From a checkpoint of a small image classifier.
Model: 31.2M parameters, norm layernorm, activation gelu, patch size [8, 8], layers 14.
Training: muon at rate 0.0035, 10300 steps, batches of 64, held-out accuracy 94%.
Data: trained on stained colorectal tissue patches (NCT-CRC-HE-100K), 45211 training examples, 14.6 epochs.
Rows from block 5, named by matrix and row number. Rows with one number belong to one attention dimension. Each number is 128 + 32 x the weight over the matrix's rms, rounded and kept within 0 to 255. All counts start at 0. Numbers have three digits each.
# q: attention query (model.blocks.5.attn.q.weight, 512x512), inputs 228-284
# k: attention key (model.blocks.5.attn.k.weight, 512x512), inputs 228-284
q.331:155133123084116122150130146170113071113139092155098135108102127099126109088165120071180165078186159124157155119142069120131129140126131107159118174097121155075100132100122
k.331:145098139127118148109069158111157126119141108132111149148055112112118105128133137108161173114112121161156154108135133125145135110094130124113130132120065134122161161115160
q.332:152101156127148076187097107057149135065099094100105106193182081114151178109176160036108109161099051131128058170067187107078097076222059166141145081113149088119108127120112
k.332:143096086131135118114126146174056137094109188145152111166157136233185142156121085141057120088159114180132166120094103217178063165096106084132056119117074104138128160129139
q.333:137088095193114146164064126163137149068065152135141146128120151173196171123133140060134131093142091043162205176091148096119092137126112123139127100142160087135130130097100
k.333:147099090104112140119130120124121171093150115086137143158121128192137170136114140156110089161109126122081110169118116138146122200080102112104128131188142113162148129101177
q.334:078133142157140103133129083140161138123137132102148133168132124166093153146117177132105077143165113103133192138122139127129104136131087124135138145094155119153121156138103
k.334:137138118142100111133124124149104161102097081088108156108171167150177064147100113142110122112123126120163137155140116114121159110153165080131114129128097140125212114138132
q.335:096097154160176168201135154200113117134101153096131115145095127154105102097111080149114146127148091163100110174179160140143145108126126117170114097133068133084141113157140
k.335:166143092139123120114111195100139114122186154101111122121152110104162139095106107154119111128105133179122092112082131125082118102119114087115104120162073151094142106125097
q.336:120074107069091152053076174114108097157145154106123149073137118112127083124129130123114132194149149123129112145154130176168158171096154102078178126125158136067159077141049
k.336:171150193115075144179169165101157118110099112147149111126071138100117147151138106152158075124118133178119095082192115131072167069172136186152071192075125171094079112106141
q.337:102128144126172111130123095104179123089076103117170120093187170147126073162109137146065107187106113119135116065169086137138129082104172135133103136127138107156131145141098
k.337:149165112163150090147150133099184128112133113053143050172109140109124146164134110156121096132139105129093074156091120121084116136087096145099086120146145099134187122141083
q.338:150137162132135146160115118205083098141112135238084141078063127114157101137098142118154124076163111152177072054095124106129097112089079099149152094126109092138140101083145
k.338:119066127067165133139102095105139128162142102113211193141092094064058143145157092105113066116094153131084083118105097080141138213095057111074168131127137142108178165132106
q.339:166059109177147169121120192216122157164126113150118140105127178167100119098093120065115123133169162139071127097096068102168106087061166138124157121182087142119183134123103
k.339:144086086099109147144150141088123177078158092111160115149108128119030155108071083152080099116104145161072102120105126101185093123116129158105129077123149166099120095177143
q.340:157203055105142124134123233152143141099151130132091104143101148143091142151085103143129180055103171157183139150084090133142097097124134140144129121181105178083131165109163
k.340:119096106152139206116115140119141162121144097092159113110089070069098086084085122156193137164125169179110102128047178119130161159130095174165140132143068095115171161165111
q.341:112145134109158124131176084146081088173115121116147103119104163168125125138092115117102201107122175175152164163132118106130130140135118146125085161141120071098116116128145
k.341:126128155121146170119145125106157106130143139150060135107072111165140155112127153077131109186121144080170159117118097172122098125168143147098136170114151084134040112170168
q.342:120178199083131148158160101177118089143115127079117148150119132155102179179080110162095207117124137202162154104152151094131168103080088145116056172092143095070100114152152
k.342:092134139108186163087142114180134120186178144194097190073152100177193091110088160124162151133108168089145084127083111145091177115156118103100153174117082107101201121155113
q.343:149102116097049079139137147113098124175166131137189137131092199136146130118092157040127128157158068151049156103116152160145114158101143102119085117123181143188191060027147
k.343:138062137093101091115131093156179107155118128143132112108135217205164175096124111148089023126135033087170146109212074072164110143164163115110121184173151096206040066047189
q.344:118161069174174108156102133151122110155092068114084091134104126173136085082142129164131158060145140090147135174149163127115165130211115085096077101163130081121137153123108
k.344:087130138080132179162154155164089102185110174120120158091125112121086110093093132081148177174103128127129126138067119123108125123173131101125117090129208158145067116179108
q.345:121147085146132109077121098100125149082125095112166153103103116122102124179109147173148202138115179213135080122188100094145156151120115055142117137101177161093138120101116
k.345:143153139153105134172165119161096121132088140159127126105158116165117119170155128143130165159201134156160121124133132123079172062110082150159119131129095143139138100174104
q.346:144129181085126144126141113143156167080138147146133133156155129147139146166165141057128160151181106105173159118122118120159077158141135093123135182114110134122108145127108
k.346:120059157131085147145119125079113158116119121175159188128094102147164197134111134129136144132142117131107043093069119161144167117102072164164124138126122138140172163150097
q.347:173049079129150134055091140036099153084099062169078128096144087129142153121122187026076128173155130224154086136131118100108148106142144146089064082135176099158160112109049
k.347:172113155104130123118160111168071103139131076126128116117095151093149101185173158089144097127137110167097152159115140119101088111076175143160170107153087127177152107074197
q.348:176116071105113085115170125118154149132118113091142104126124134108157109112163068146128145125140131091193158126137160226125174129170133140102132136093121137070103080095083
k.348:097140134145171155155122119162142105132161128085156120123102132154119177130139133127139164123188154170118124150104114180124134125096126178139057143074114122157084123145133
q.349:117154135044085157096124145105116119135146206154120167055166096098084158151169155122148188151126217070126129124113093109151105170141090126081190215126091231099157108138133
k.349:146119181147129115133074121127109155099099109159145162186090136098091157151152135098186182054172130125135120082169152140119173112111077178143094183061087150109139133139124
q.350:144111173121132143088116174088156151113137104146169139163145118088159125138086134121099068134132078177042092116110151151137098086107157118108151114093091128190132122155104
k.350:182103104118107113147133138096164147067171142096197114152149139098152181118166078153037080069090076173100063114115140139131132174155128110170120141065129132162134142079113
q.351:131110119113143147099168135117149119157124104139147140118116124131123121109110138110109104136162054161073192069090125094122117125139091198133128123137173181179105132143061
k.351:201162148178140137094171136104131143135119135131139127157080131133137083163107133091146119120146093155125100158149087104138066119113109141143138115102138089125113088101200
q.352:154129140114139083127163099102134128105108196105122141162132085105137153107114161196157152090127093121137158082135103155143121087209137143152082159141136123130171146179159
k.352:137123115147112111117173149115144149084155094126097099132117115131078152154100138077136182181128131164095137210094136129134155159114153113172109114127078139096143106183176
q.353:075125120153155100100183038143237098097166212077179143065112131168163087091103147126135147160082116091122104159066081099109125118179137167118068161065144105129199139152121
k.353:170067107156097125098150185105109142086145145129035166112179140121070136161100189130162119179149135134146157185187098125182133223157144174172210143152133145150121105098114
q.354:148083089105187112129111193146078119198104210099123180158131101133129142077096139156147092135139143128150077143128073106151140086139114163101163212173151082111137197141155
k.354:159126101100098133144125155151134129092139114095115069119118159145098093111135121129200158130114111130134111151133121135129100127195167060134061077125124127143122089158131
q.355:137154096148089151110100106173147167142089141108076084132104195111117061087152178140138136135138116128089209177144157171156114151168134150140155141164169160134074075132108
k.355:126135104150115101139125133120096167150116103129165112142173142122145134116140136131113127118115094092112160123110164087168083156077123176107115137149124127076135160107126
q.356:153158102117089152128097169111118130132142096143090064157109098151146184143070173122079102119145139144136122107162090127120147160151143151120131124174147097147104138118139
k.356:103148178132146209134155130125151154134138112141142117085116116120183098094136159151163147105032121149170134103104136117111087135110135103089075085107152117135130128119123
q.357:144162150114114070120090187120090109073092117221137095097167110061090165159232114122100113109116136094119177105131083157100065154109119094156153063152114137155116073112108
k.357:116161138143155126180109090143123104157119117132144156168166118150169144081090097118079094143104117089075077105092114067073132162104076139174114142046155157178087115144140
q.358:059160193117121136172094069171103142095127059127157147155139133060095124177157034103086127191176191112189193166088135112097059170114112090080136159097114161050151117108123
k.358:160173156109079040150079165144091055153117195152056145125134134108149088141089133178131050087132046094124109084152143137088121109130190133105148185137121137146111073161123
q.359:102083147118130095100127131125143138096153133136121152114174128046161165165156139146171159089099114114096149146152106124124047164172150091123153071145121122122120107149086
k.359:124170093118142095190082124110184137083133093082092097158164156135056170153106147070102156153104147148099131120082157131142154116105118119133112134142093100116122121164150
q.360:151089111088108130108140123167157117145094149111137158230120139140145097111143162145133171147166115118134099135157121126160140098183159093090118116095078133124047140151092
k.360:174103133091111178147180132149148156177146072156113082135093167095139176121131131113090078083111087126129112165113184083129107117171100209133120136184042176101120216110181
q.361:151075117040150167122177183140122116199085101109165173186124160126140082087064131153144117162167177157195078122144174082123132101141134125120173195080066137127111181128198
k.361:188123120115116034066132140154122063076157140099087110096130144097126085167124103121113097124134148113165148140120178142127142129213165112145108145111112126164075146135083
q.362:120095094073185225067074175158135146129155067113097170049162081110112139138118142065117125160150118145113125133141125121134125133072055118215146121084101178106100143122099
k.362:196158120076166101199125166136187096152138150151136091096082116148109134128169075160110158112126230124127141121114104154064122160111097069127127085151140137123064158090135
q.363:156087113151105118184174118182039141130160115130105136117110133112166146094121131106123152104167111103176151139162132181110130096184112093130078148094136127149170071161145
k.363:146155126123136086089088087185175141080103134102114148128119130119119140180098117081169162171150087133115149162137143134105114150147182099136107167104104166116123116113110
q.364:084135052112117169129070177072062137169181054157161121094127157125086109106118115141092085158148066089136178086122214104095123176143076176137175178125153186167110109109188
k.364:152143109135095102093102124125098156122154139113121112136086109131145153137122045115152202143103144144112123114125106209155152089081139063136155132163154059072142154165127
q.365:132068132151109124169093128180109134163100035134165100150121080041140166145164081127097110123161117138139092040136123136140142100117097171135104109076142152157104080122108
k.365:092168164125132159134145096179138119197084121196124132066127111180177079106137158130176111124146087103113114127098155101102127072117114147086150183168147138064114136163140
q.366:128140106125069130110080147126177136179113080121028135097107133145165148126111140115112146195151166128083137094115112180120120127092111171161125078106151151110129110103131
k.366:102097163149144101121112123091076086159108150124126160103131125154124116103066106146120069105151149117164142067104098125157142157091125058123100164126115122134165116129166
q.367:137104153084131108199145147149195115165135080120102093189135095106127121164094112144114126091122138175157153120124148171129130093067196087106166093081135153151075064127122
k.367:119121147075136156155134107111131184140113201124127147063111115143159111063131161159089100082140091124184107100134232119116113063112102170106162129164114154143122141135146
q.368:128104095164116161139111118109085101174135148095121140142096109104142090110126060141189146093098104172166084052120096148148101129128185120147100090114142154119154142134104
k.368:108105159144132138163121136134132138127103133114072139081117149159122083102134181153152112174124156112193088104106109146125150093148097121093090145179111138128156103145126
q.369:126080113100137132191155210106111115147100184115166171158168106137136122183104164197178166127129138155185132129123138136120143115119155068091068092089122088083097175147119
k.369:117120107145129183080125120167172177154135122167120104096156171182123147109164189140101123126168125154130143109138156102096139069178097200063166118110143136126090104094105
q.370:082167061041156198120146235117105128153116116088128121202165177228131132169102206138101070144121123198089176163174215084136134119107127108115172130127129147155095162077185
k.370:174086100162121135083111155145108090142184115140134059153148135125196181163146153153086149115089092153112164179160183142165102079144165160127174134143158081129085178065090
q.371:149122099105150102154127231134068114116094092155094150163168112146105130116161149092117086092123137154133150142158130143097164202133106086118218123158101091049128153033134
k.371:163165111173127146104059159086142102131125052136104106122147186115196172105085165170101109109047131168116150120105085138065134097128169132155119109071076154169132118126143
q.372:169109103142121163145146151143106154093084153088113117137098144110100193162133125185173181074142101192140157133192136153134077126148128143129131123113092130096091129129087
k.372:174163116126134155152154125115195144114169138108131114122130135140113158155122126083137183123078113121156141162098114100115138153146129119094081119155094142077136136105155
q.373:113117135113108099124105123091074121121129166112151137131162140187102149124093090165100151117139178072167139151105085122125126109097093189087095139136086150123122161086142
k.373:141170123130100142157163129118166122097152143150166142098127109118106104148142129116179112161152090142127125154096081102150129137173103135100125123100120115134125116117119
q.374:138152120179108064155089144142106191120098132083132190135141206202120161097116104140139112180127144110133131062083138099099184110144092138149122128116170150073129147090160
k.374:073129109202128085073117130153114151108109131150125142137141148163104079103154130148148145141169172107173164095158091154145100127016151097126150146093082094137131124131136
q.375:145113099122132148146153152090091165182138105089122182128116105191147139121068163115134103138118118190146098071117132087118173079097056175141115124075113166079122174097090
k.375:207124099189153190085094165149131174087133128126086164122131128084154111140114155155154170149080153096097202124087102175159144130102177125129146106102202150106131117086107
q.376:140090133119165169164146116117095116103168155077149147129152132118120113168118102173190152153119143170111073150140172117125091099126138118117143125114137112167144128150135
k.376:115145104118147142150125149132155104154174189131131134144124131103155066112184125143114170130104138089119107194138140151120107133152112182138156120152184177133100119117104
q.377:187092146116072047112138112152136137208081129121137145179123150128155134093147144132165143115158118067150077143129105096114108073177157160136103137133161121100143137113118
k.377:114166121146110125116154092131117107134098113093140137134126156127096098101114111110108099103138128101169157096137123100194120142163148151087084162175062182099139142147121
q.378:112148116166181161089122166119135111123181117159100094087148102052151075128115149044105129119076168075078168153102177099093056169076083135181174168111126131130155135094131
k.378:140201134142181171128109140079097127124112140085138144137095122073154110140142096136118113187063126151118184072136180163125133144098101079147135081153189093180131089128111
q.379:111126106128110129134130140123111090107156157109130149152174179186083205160147139098115076143134155114163134085098076140079085120077085139203157141164121150140100141153123
k.379:133124122150155096146139133129126131136126132111102088160147137076097120173130092111127143133104090101143140134172061117119134131113209083141136095123139134144124133097127
q.380:164152146096094085172068142131130140142115147148191173176128164122128112153149074121139151124195139095175142084186145121098114164170169073115088111129113137099079151155086
k.380:129108160076074121131112152174134154170159107129097155146118110109129103103076163151111072107133124120167111072092176037152152089197123150099078145072050193146122136149109
q.381:159108155084084130112118052106163162123105104083068144182138069161128128117100182088102155139183138144098132166131143151199152144069194134116195158144087142132129156124119
k.381:163083155120141168150179115117120112133123130100121159105085182139176152173106144165141143113143086145117126110128092102159115101107104095098128086213113177070188113119112
q.382:196101137106110137160167146160123125183109196135103148218117142176149115120110186130157143109140193138144093130182134144185071114083167111133166183137127087114130176120150
k.382:139129127061105095105142134140108087101127127101134124144130183105151149112081150136167121120097120120176139126120166045155082097199144161109106109137083194172131097150116
q.383:104135134140110122171141082164143116096090143133104151146088137091114146167125071176181124112125084154115187101126120143155046144109163139085133153100134186131123076111095
k.383:169180089091144085191072151108131155127135166118145108105193163108134054120167160128158098105119105075119101106080143059102112129170157118085103163152136155161145064123129
q.384:149093154123113194103159164156067163085091175127146105128105204139135072120146143180190074112115156179145114149130166134146121125076191122104122160176115088170149115155159
k.384:099140152125120078126104139160097090169150105126099124184115149155157137142178134139064154102122115077069184101179135135140124122102197122138128131145158129137178100127177
q.385:220069119153068125116139109154116138100091191155135121130159180136118077066068098162100178141102117168150052174213105129126112153139156106154113133135121076180126165173177
k.385:072137120072064168103147091140052186090105114108094049096050172173156156171059177118073169168149134159057168127089063172112084177047091175129118157131116151072132132194014
q.386:113131141148104149117124136122198130138124103134123120127173059105182152121101131106123137087117072105111124125114116134108150124125119092100146080105171135137101130116135
k.386:123150134170090186111163126114139118120126155150132105103136110133122128105117131142144179104137131173140111120113106186131138147156112120114136134130121106114094114119113
q.387:101146149130097128098125172107088167081131223126099082086129129101130091107151111136149079164096119145120138146138133136156163085118148121095141114142158127148180116185109
k.387:106092138146079097069103117178093130128115122144087123157150112159136098179177137134119110125153129124132136105173178142185141175147092153161127078135133133160120139119137
q.388:149138105168111159145080117146117064084115120121104124108162113134174172173097082127103071105139120136167129129121174135094098080196137085202143146068147115144083155071092
k.388:143150145132073118148077153137138144141077085099131097103191131080128167126086120146131143156138139122121132169127141086119204159092175103099122084144178153116165122126145
q.389:161135144083193087116142106135097130102134152125125120121161133154157029168154146148134107136220122162124153136181153118105160151123120132174123119117127123097125112117185
k.389:118120151117159064068108179174137155154113127063147098173164121166148105115058111085085191092092144163123082167134126154129118117052150132183120119123113117081140122126137
q.390:126173138099047116131155183157094140167127100133242142094115152123103107122176114138101103113094163141151144137099154112152145172071156143076179088125126098141158084143120
k.390:131105104148106140110155140108110148113146165118131075106160135120106107157067123169128197182121097167140112176091116149112145150147114071081068064144165069153143109127141
q.391:110157120110095168086150112092117123123152136149127128148112171140113129184198173128160067117124081142148159147138135123153127125135137140137136194170123108155157168124145
k.391:107101167156156093094141158124146158155132102145077102119144176113109161139177200162125106140146128109175110132146175144157114102160145123104167106115113133203097105094154
q.392:095169140105158120163161134082189126141178134096131057099142142120164104117130145156113098117107128140094103070149106128148137152144154133096136129125126164149142084176166
k.392:079112134098113211062089173158168118204078080133122137150152112157145135161171124122129123144118143128159201137151095169111172063153129130137123178175160126123111153085087
q.393:130074140126130130093168165109137069127107127166177116127136105146101138145128118161164124116088090163117127147100146132148134114102072148152147149166173135151132094074127
k.393:115131133137096099145128125124141157148145113140120120151147122098109140075196114122140152145127080145115121145154176156160091126146089118104119172114126128155147053099200
q.394:131182153172125094137162112156138157191166102084143107175130109141143125146143131146081143159181149117116130164188075112118118116160113092111109181137164086157105098114165
k.394:165134101195160141106093164142134105145170164121125142164154129097172115133100133156109180056122118078148097160162151182141144130144174097122181153159133103077128134168170
q.395:174107120100149136094121130143143108139169083140171120117132144139132132116114151160129056129155120110084174120113108144170180180156125124126179108137145168113085141054116
k.395:082121147095177143117162122122145178159123126156098144130164093152176162097154167071158155144082111151153099178141148187114061044171182172121151122127098116164129083091116
q.396:140079138106134108147087159131095135149190197113157143090103110137142198155095138167156102090088113110092177101085176112142111140127136138116137107117168137104136119123146
k.396:131117118145080111135164119132082130042134108127118145130114131107117195063098127092181111178093116125101103104162138120184103142128116091085116107137131112131142157125148
q.397:164114109192120127181110122096121121141102133105143169136171155166165173129087128111099107148140116140082181125108101131109148127104076137154129110117151170100082114128114
k.397:127092070142170106123132055146096095087121101107090144153109076095195140071100131157107154145062090103095105148167061111169092154081183066149148089115139134108117100085158
q.398:154132105160126119102157135150130121093056111161120084136166033134112158061067097156086142096079167107152158142118128131116114131193119122137126125091141125140113108146112
k.398:106143122111103140148111123164121165109128109142170116134137106130166110129093155173128159173129111139121157169127133163088093174111137141124134136172139160130121058132136
q.399:104162119134129137149131099129132158139172130061065109180114104073138106181176094166142195078150176117189083126157147103069102161153165141143105123083095073130065124119121
k.399:113148161113127110117132185107110162136123169134115139133154176129096117098088108061171162125125179105124093104106167114105111158085142118103169183120110097173129206121150
q.400:209116084117163000083181105134126137126104136120141093124179167147074113194145142117093134151100108151148132053216104130163158099166157172156142097135122145092127189162112
k.400:148150196000143145115090170125148123105096092073134148110122095086077142167122111106130108156157118067171136152141087121057113073101153143172202115116113177158153137174037
q.401:102151163187141161144157094065184105175085116133123074127142139067135093073164106164061100115113167104148045102152081128139141135155163119139121060073147144115109090091136
k.401:125111151112086185081123061156153127176123077140126057156131132081106155062119132172064180135204147143117189141114089136110101130165075114099151093111163152102152110110118
q.402:167084098171160107079127096087089113118099081137174140190080198189097138208192149119117162138147114124162105153141102113113091130155113160190167172168106093103129125042144
k.402:156124180052183121174169112153128148066166144084150116166098152074137104125077070099094132136118117065116133145143161117077128079072143107143156234111110134170130091167186
q.403:124149108137116100135117145164189106093119181171122073158151111182110122109134127151077084129164158150115150138094152080129095124127164139122086162127118147096230112095126
k.403:138077189105147118102137090145127100127114100101182098129050130105098125072126106153097123165174114134073111119099125155145118139148086129122153128090122096126113116102119
q.404:121072103122127118048163142151139147122129156122141092124129083093096129156164120186076150105080175185184092097174108164131136122132167136171150156162157069149128108106186
k.404:118081167109137168159105162135146161107161120149068061110129129141102145090077112085081145148180115110118115136114140199129146173156120168076135140120122170140118110158111
q.405:119144125138156080143140064159113084129181106129183140142189056122091182156122141153177119085106125101104151134081168103119071111079181136182109195183073091081114117091158
k.405:133134127167187095110171150110145141164131118178126161127098101091140187063165122114240146145158113176094085140091153138144080145133142142064135081050156134111104066094130
q.406:182128169092146110144120112124153123114182141091091102158145146140154116120096107158114128088161099129105113143166096108116124145183173108129129139134119149094068129150152
k.406:136153140158152135087133088074094124097132158089133110138130136147142159091098167077150104063122193091125070163118096140122129098161124164120187156143078126109098158123102
q.407:075156129139155100088151109145157108171102077150183154127124138088106151114136116131102088160108112148088097105090090164169135100158125111133156093166165213040137073119096
k.407:129125104156192152108131184202153131175132134172131172142148116130127106108123094135136112171105102168138152133133093147147110132206100096093108119130188105131114103089181
q.408:137094102134144084159119114120087106109094105104079123140146198137147132134094147100070081126189120141146160129128141112196185131133113127140132090131113150090180183129097
k.408:185146149073147091130128105091099138137102114066174111109187127060113124126081144123124129121087119112162156197072051094102125105153119120123138068155113155133147105125061
q.409:173203111115165078161138111160167105156078103097166160122129137080125101103150085138069200118124186125141037144254093125129152108160128106141113084104117109072099118126135
k.409:074124107062127180078090175117073159128131134097206129129088065119166104120054137109135173132166161142110140141093059125088087158072188098081108127089129100020146174164127
q.410:123134103160123101118112070047154082129105068084116111123161119157154194151132180089072131178193121107117167112131057150077114110099133132115173115114134153080075154093102
k.410:224123074153199139135113070113188133156130093076153077138167143112103137116144125197170107133088091076100104157133105122103138098117097108167142110147113122125133118049120
q.411:151126160140132127123104208092087114161102114059076139099117210133172145146137116080143099070190148144124181082150083168134096151164113135076162108090165185153149194128088
k.411:134119113176149113101163102142109126166134149144168117154200171150084075147163120174135097086093131081124106132150092084125161083101196068156152134189121086170137124115155
q.412:154141143106120121109164109065103085118103195129120137150117150132139126158175113136150108047142128128133138078150149178172106116124158164166139180157134139144138116156189
k.412:118124130174156115084146181139117114157153164142135087106101151124133140155100133113080148066148089102103087114172146162100102166070169094116180121210161075168178114120221
q.413:071170128055139175163109101141182110145196105143180147144158118114154132084130049173143110145089117127145090130113150119136123108143150098119083113101086153114153068122118
k.413:118112110239178081066147188117076119157071156138093162160095157141125126094141203111162178133116147207108092115116129131140111104099109117088131132111129132078086110121119
q.414:159100145167120138112144085130077120134040113139103145176154169098123083150172138132088114130117149111073183134165073156193163146154075137112183135133122128122106122138143
k.414:145134115140174088133140104171102177098119082068124091168085102100129140101154134187120136127120128130101168148142139171110115150128128152144137104138137160106117058118149
q.415:143089101105131125153143139158079043076152188197131136109065122144107148120098132104156135121148084150226158168087212174096113102098130153170143143172103082131117146115060
k.415:111189120135120089157081189122147097075161142122136095060123108117109135135154145082136101118101108151109129130124145117120154120119071193127113150100093142162140136128122
q.416:130137180160115160115184177132127182122136055200136137072181091102210133152122115114108193146125137149119141172108185164093079130130183116134105156096195086083166053111128
k.416:105145170090167084071165147181156055116193168146139161109146084130135088108117139061118142154140105193166179134091068116153134066118156129097116101150188216158178127101146
q.417:131124148126097138054126176156121106131134108194155164076142186163203097138131165110130135114109130079079133097151174124094142126147143099135106112181181132138168095123097
k.417:121142115055087170104104111132092090104116131156147187106140173120148126156174138144129143151128147060189121129214156162098082104071066130088164158137119119115124147118214
q.418:164113113176153118132112073147122160131122145131146118108148092145169100141175091092136122141109131109181135117139106142100117141094131149178118090120087113118101139109112
k.418:114098202104102143082146105105138118119161175105159137071146143141142147143113121171105153090130112111094129111139174145132165140117127108152114200168155137092135145151114
q.419:158163173105101206175159071172212177183147141117086160106102125148126120113190158147161106160084166194111125157203188135043178120076154159149107115128182116178171087105199
k.419:105113165161142127162109094157102151160158154150159169120089079147196139116139167155096035140199106085088171079140103155196099146152140138092194111156185125168198120125101
q.420:046096135135087121122160089091100117145098136086073172123150081139150147153109129111142135158134192179131151083158087141098103149085105120125095120095092107132045174132156
k.420:123092132078108148137095127118159097117114161187152122098076167168168188120132119127106159128181100138115074143081152128090139103179152145122113073170125175156107147124090
q.421:139117144138154125174146115099139139108142158134141079125105128117055144128111178173114083119088129156160118174110131153135125156110107139108123096128126102111113055148092
k.421:135096161173118106080183036122166159106164092056084119144122104150152094146081104089114132164096125146090118164136117103102129178117175123112124153163120102136120131081134
q.422:126155069153129083110119090133151099110139099149105112123106155123089121142131155096154102157094135076106117104103160118104112136111141134135100204119200132133086104116132
k.422:131154114207132131216055131115150138091103087142187170155114159118134153084159158131085130120080163145154155102093105124065118107162091131153112127054087135135125177138104
q.423:092096086149133205133066106115126121108093120108173103132167134149183179137149135141150135151181147052048146146163155140125160164124101097132134147148152113096170174058119
k.423:089137104138123089162140137109113098149197192201131168059138187151117046122176150083150152119177113055134121090146119149178157105128076103076127217149154125132154091197173
q.424:164135122121107135195135189116117118098106133175137116170156139064108138091132089096140164077174120141144116096079176114207129188167129138099139160124161122156184123145209
k.424:156139123066103110094154135115107103152104133146057080147150126113129115133171121091152147179117141087126120115179134089125099115125133158090194122186139110135165093119138
q.425:110119121126071121069114144147157123117154119141145104117116156110160078117178140159092153126126093137093178138135119108185143158125119117194095067113172148094158168153064
k.425:150105164089100157163126158146097058124152148109147174155154154111087156112189141168130106081097060111177110102107138134185054182122162122117170165115125134140130103138161
q.426:137173102108138104083124143136122175147154059123105201147099089091167117121138090091117080103112159112085117122179174142160146136108122128118117198091076127149146114126156
k.426:144143146134158126107158140126140149161138175100154152150114129136108111117153182149191126095127089117138144075103150144119155071130116129103149181137108122127175117161177
q.427:150118114143118141159085128132138152173088067180128150096114099127101116117105111180114077114100148152135135117107066133132120122111228110160108171098121131096114137068134
k.427:134146127146115153115058172131133084112116111130173137127142113148182202064151106111131063115151104134117107145139133139061143151137104196160068109165122148120104113121166
q.428:150156103167179156150125116189144095172198139240170126155092153133149084140184137054146124074064101074167141117132156140091117088083241181189126098130177104138161086108162
k.428:123111140124170135164062164139163199149152154046133169200042043158166084121120172071131071133053136122150154048117131141146160088191066082098110158070162145114216136163107
q.429:156174150159143130134100102178119110103140143139177115154138157170140104106087174126129053175109094122099148125109203129119172145130135111089129163121087157141132098138171
k.429:100130145163138080138143102106133127128103128172136129129133137106092182146137137127152149147121139140139143103131111132080126099117083103184127149133129104099127188158171
q.430:239141108148085085122109145184154099147164168149104064159092202094070151069131111128131101154138066101136138112052077063159139140168137167163204093136107206162135106166133
k.430:160158053156100151174109160133148133127126117096075088123172116085080084173092111170055115158106128160168073140152187109097058181129164145202145136112060066145044061149090
q.431:126104144123173152069137088158112098105132176104134100168097164171099072160105203122167135156197108112161118174131092153145142107102154179125139135122155047110150097156127
k.431:104116164095127130124174153123180136108118122126158121156112120115106162169131111137119127066041141141095118051086085150121077107069155075135140130174070128148142111131147
q.432:125180173155068147187151131159115139089151114146148126179138096110056165155139138125171140179132175166156140141161176086133170113105123169088193111162158167113095123124181
k.432:090165085180092080100148068142097113121176155082115067158059109167101112137110129179128107165120134104127049116189193175160086157126129144168141168152117082109138170099161
q.433:146144160129143126125145149120128122144111130097161126138180079106161126112131135162139154111145109127117104138073132135111057183146149156157113150135148123123137126137160
k.433:068122128163164091142137134116144150134122109200114111110186164070092127074143089172103170101152091186148142106083147084124089150130145119132124116115144180131109123154150
q.434:164122097125072156098112082161192132149107140155080085098122123142131127127167111144145098128143090150129155105131072127153149139142119143117081099127183113086121155121064
k.434:149182150124122176159142154132075102086124137156138126195153113102116233150104131180136125108100097154170094136082130088115095243143151091188149126076090117146117121133137
q.435:141093191100111169182216152045096093101097085098142139100142119155121104136100119189123093174081163153115126166146117111099124080117112106069115179148104094109135068070139
k.435:139090082193137129106127115093153134133164126121118110081144179149193143097168135065156173165145176134121139184066122120129182102208121195117172116178102086133144088126139
q.436:157130146116145069121175102109128103095114132145109079112159154134174135115162117104134071075090083094136116118195188132128202034150214101145074128155107169174113197143160
k.436:187101134131117124131167125121058124147117157111101112178114153087156136134122159136116148087121154086112061136135145141110140114086064133187114163125119139105093129128146
q.437:101099143152146176156137082132122160125116140100141138115132112114099127161112094081137128124108163208225096201099089138124118111084138112121118201135135106132131114103183
k.437:144138147139179137153104165138096112154128097139164112140155091177119171132132103136195135095166152147094112078139102118169089119124111146108108094102183175172146160089084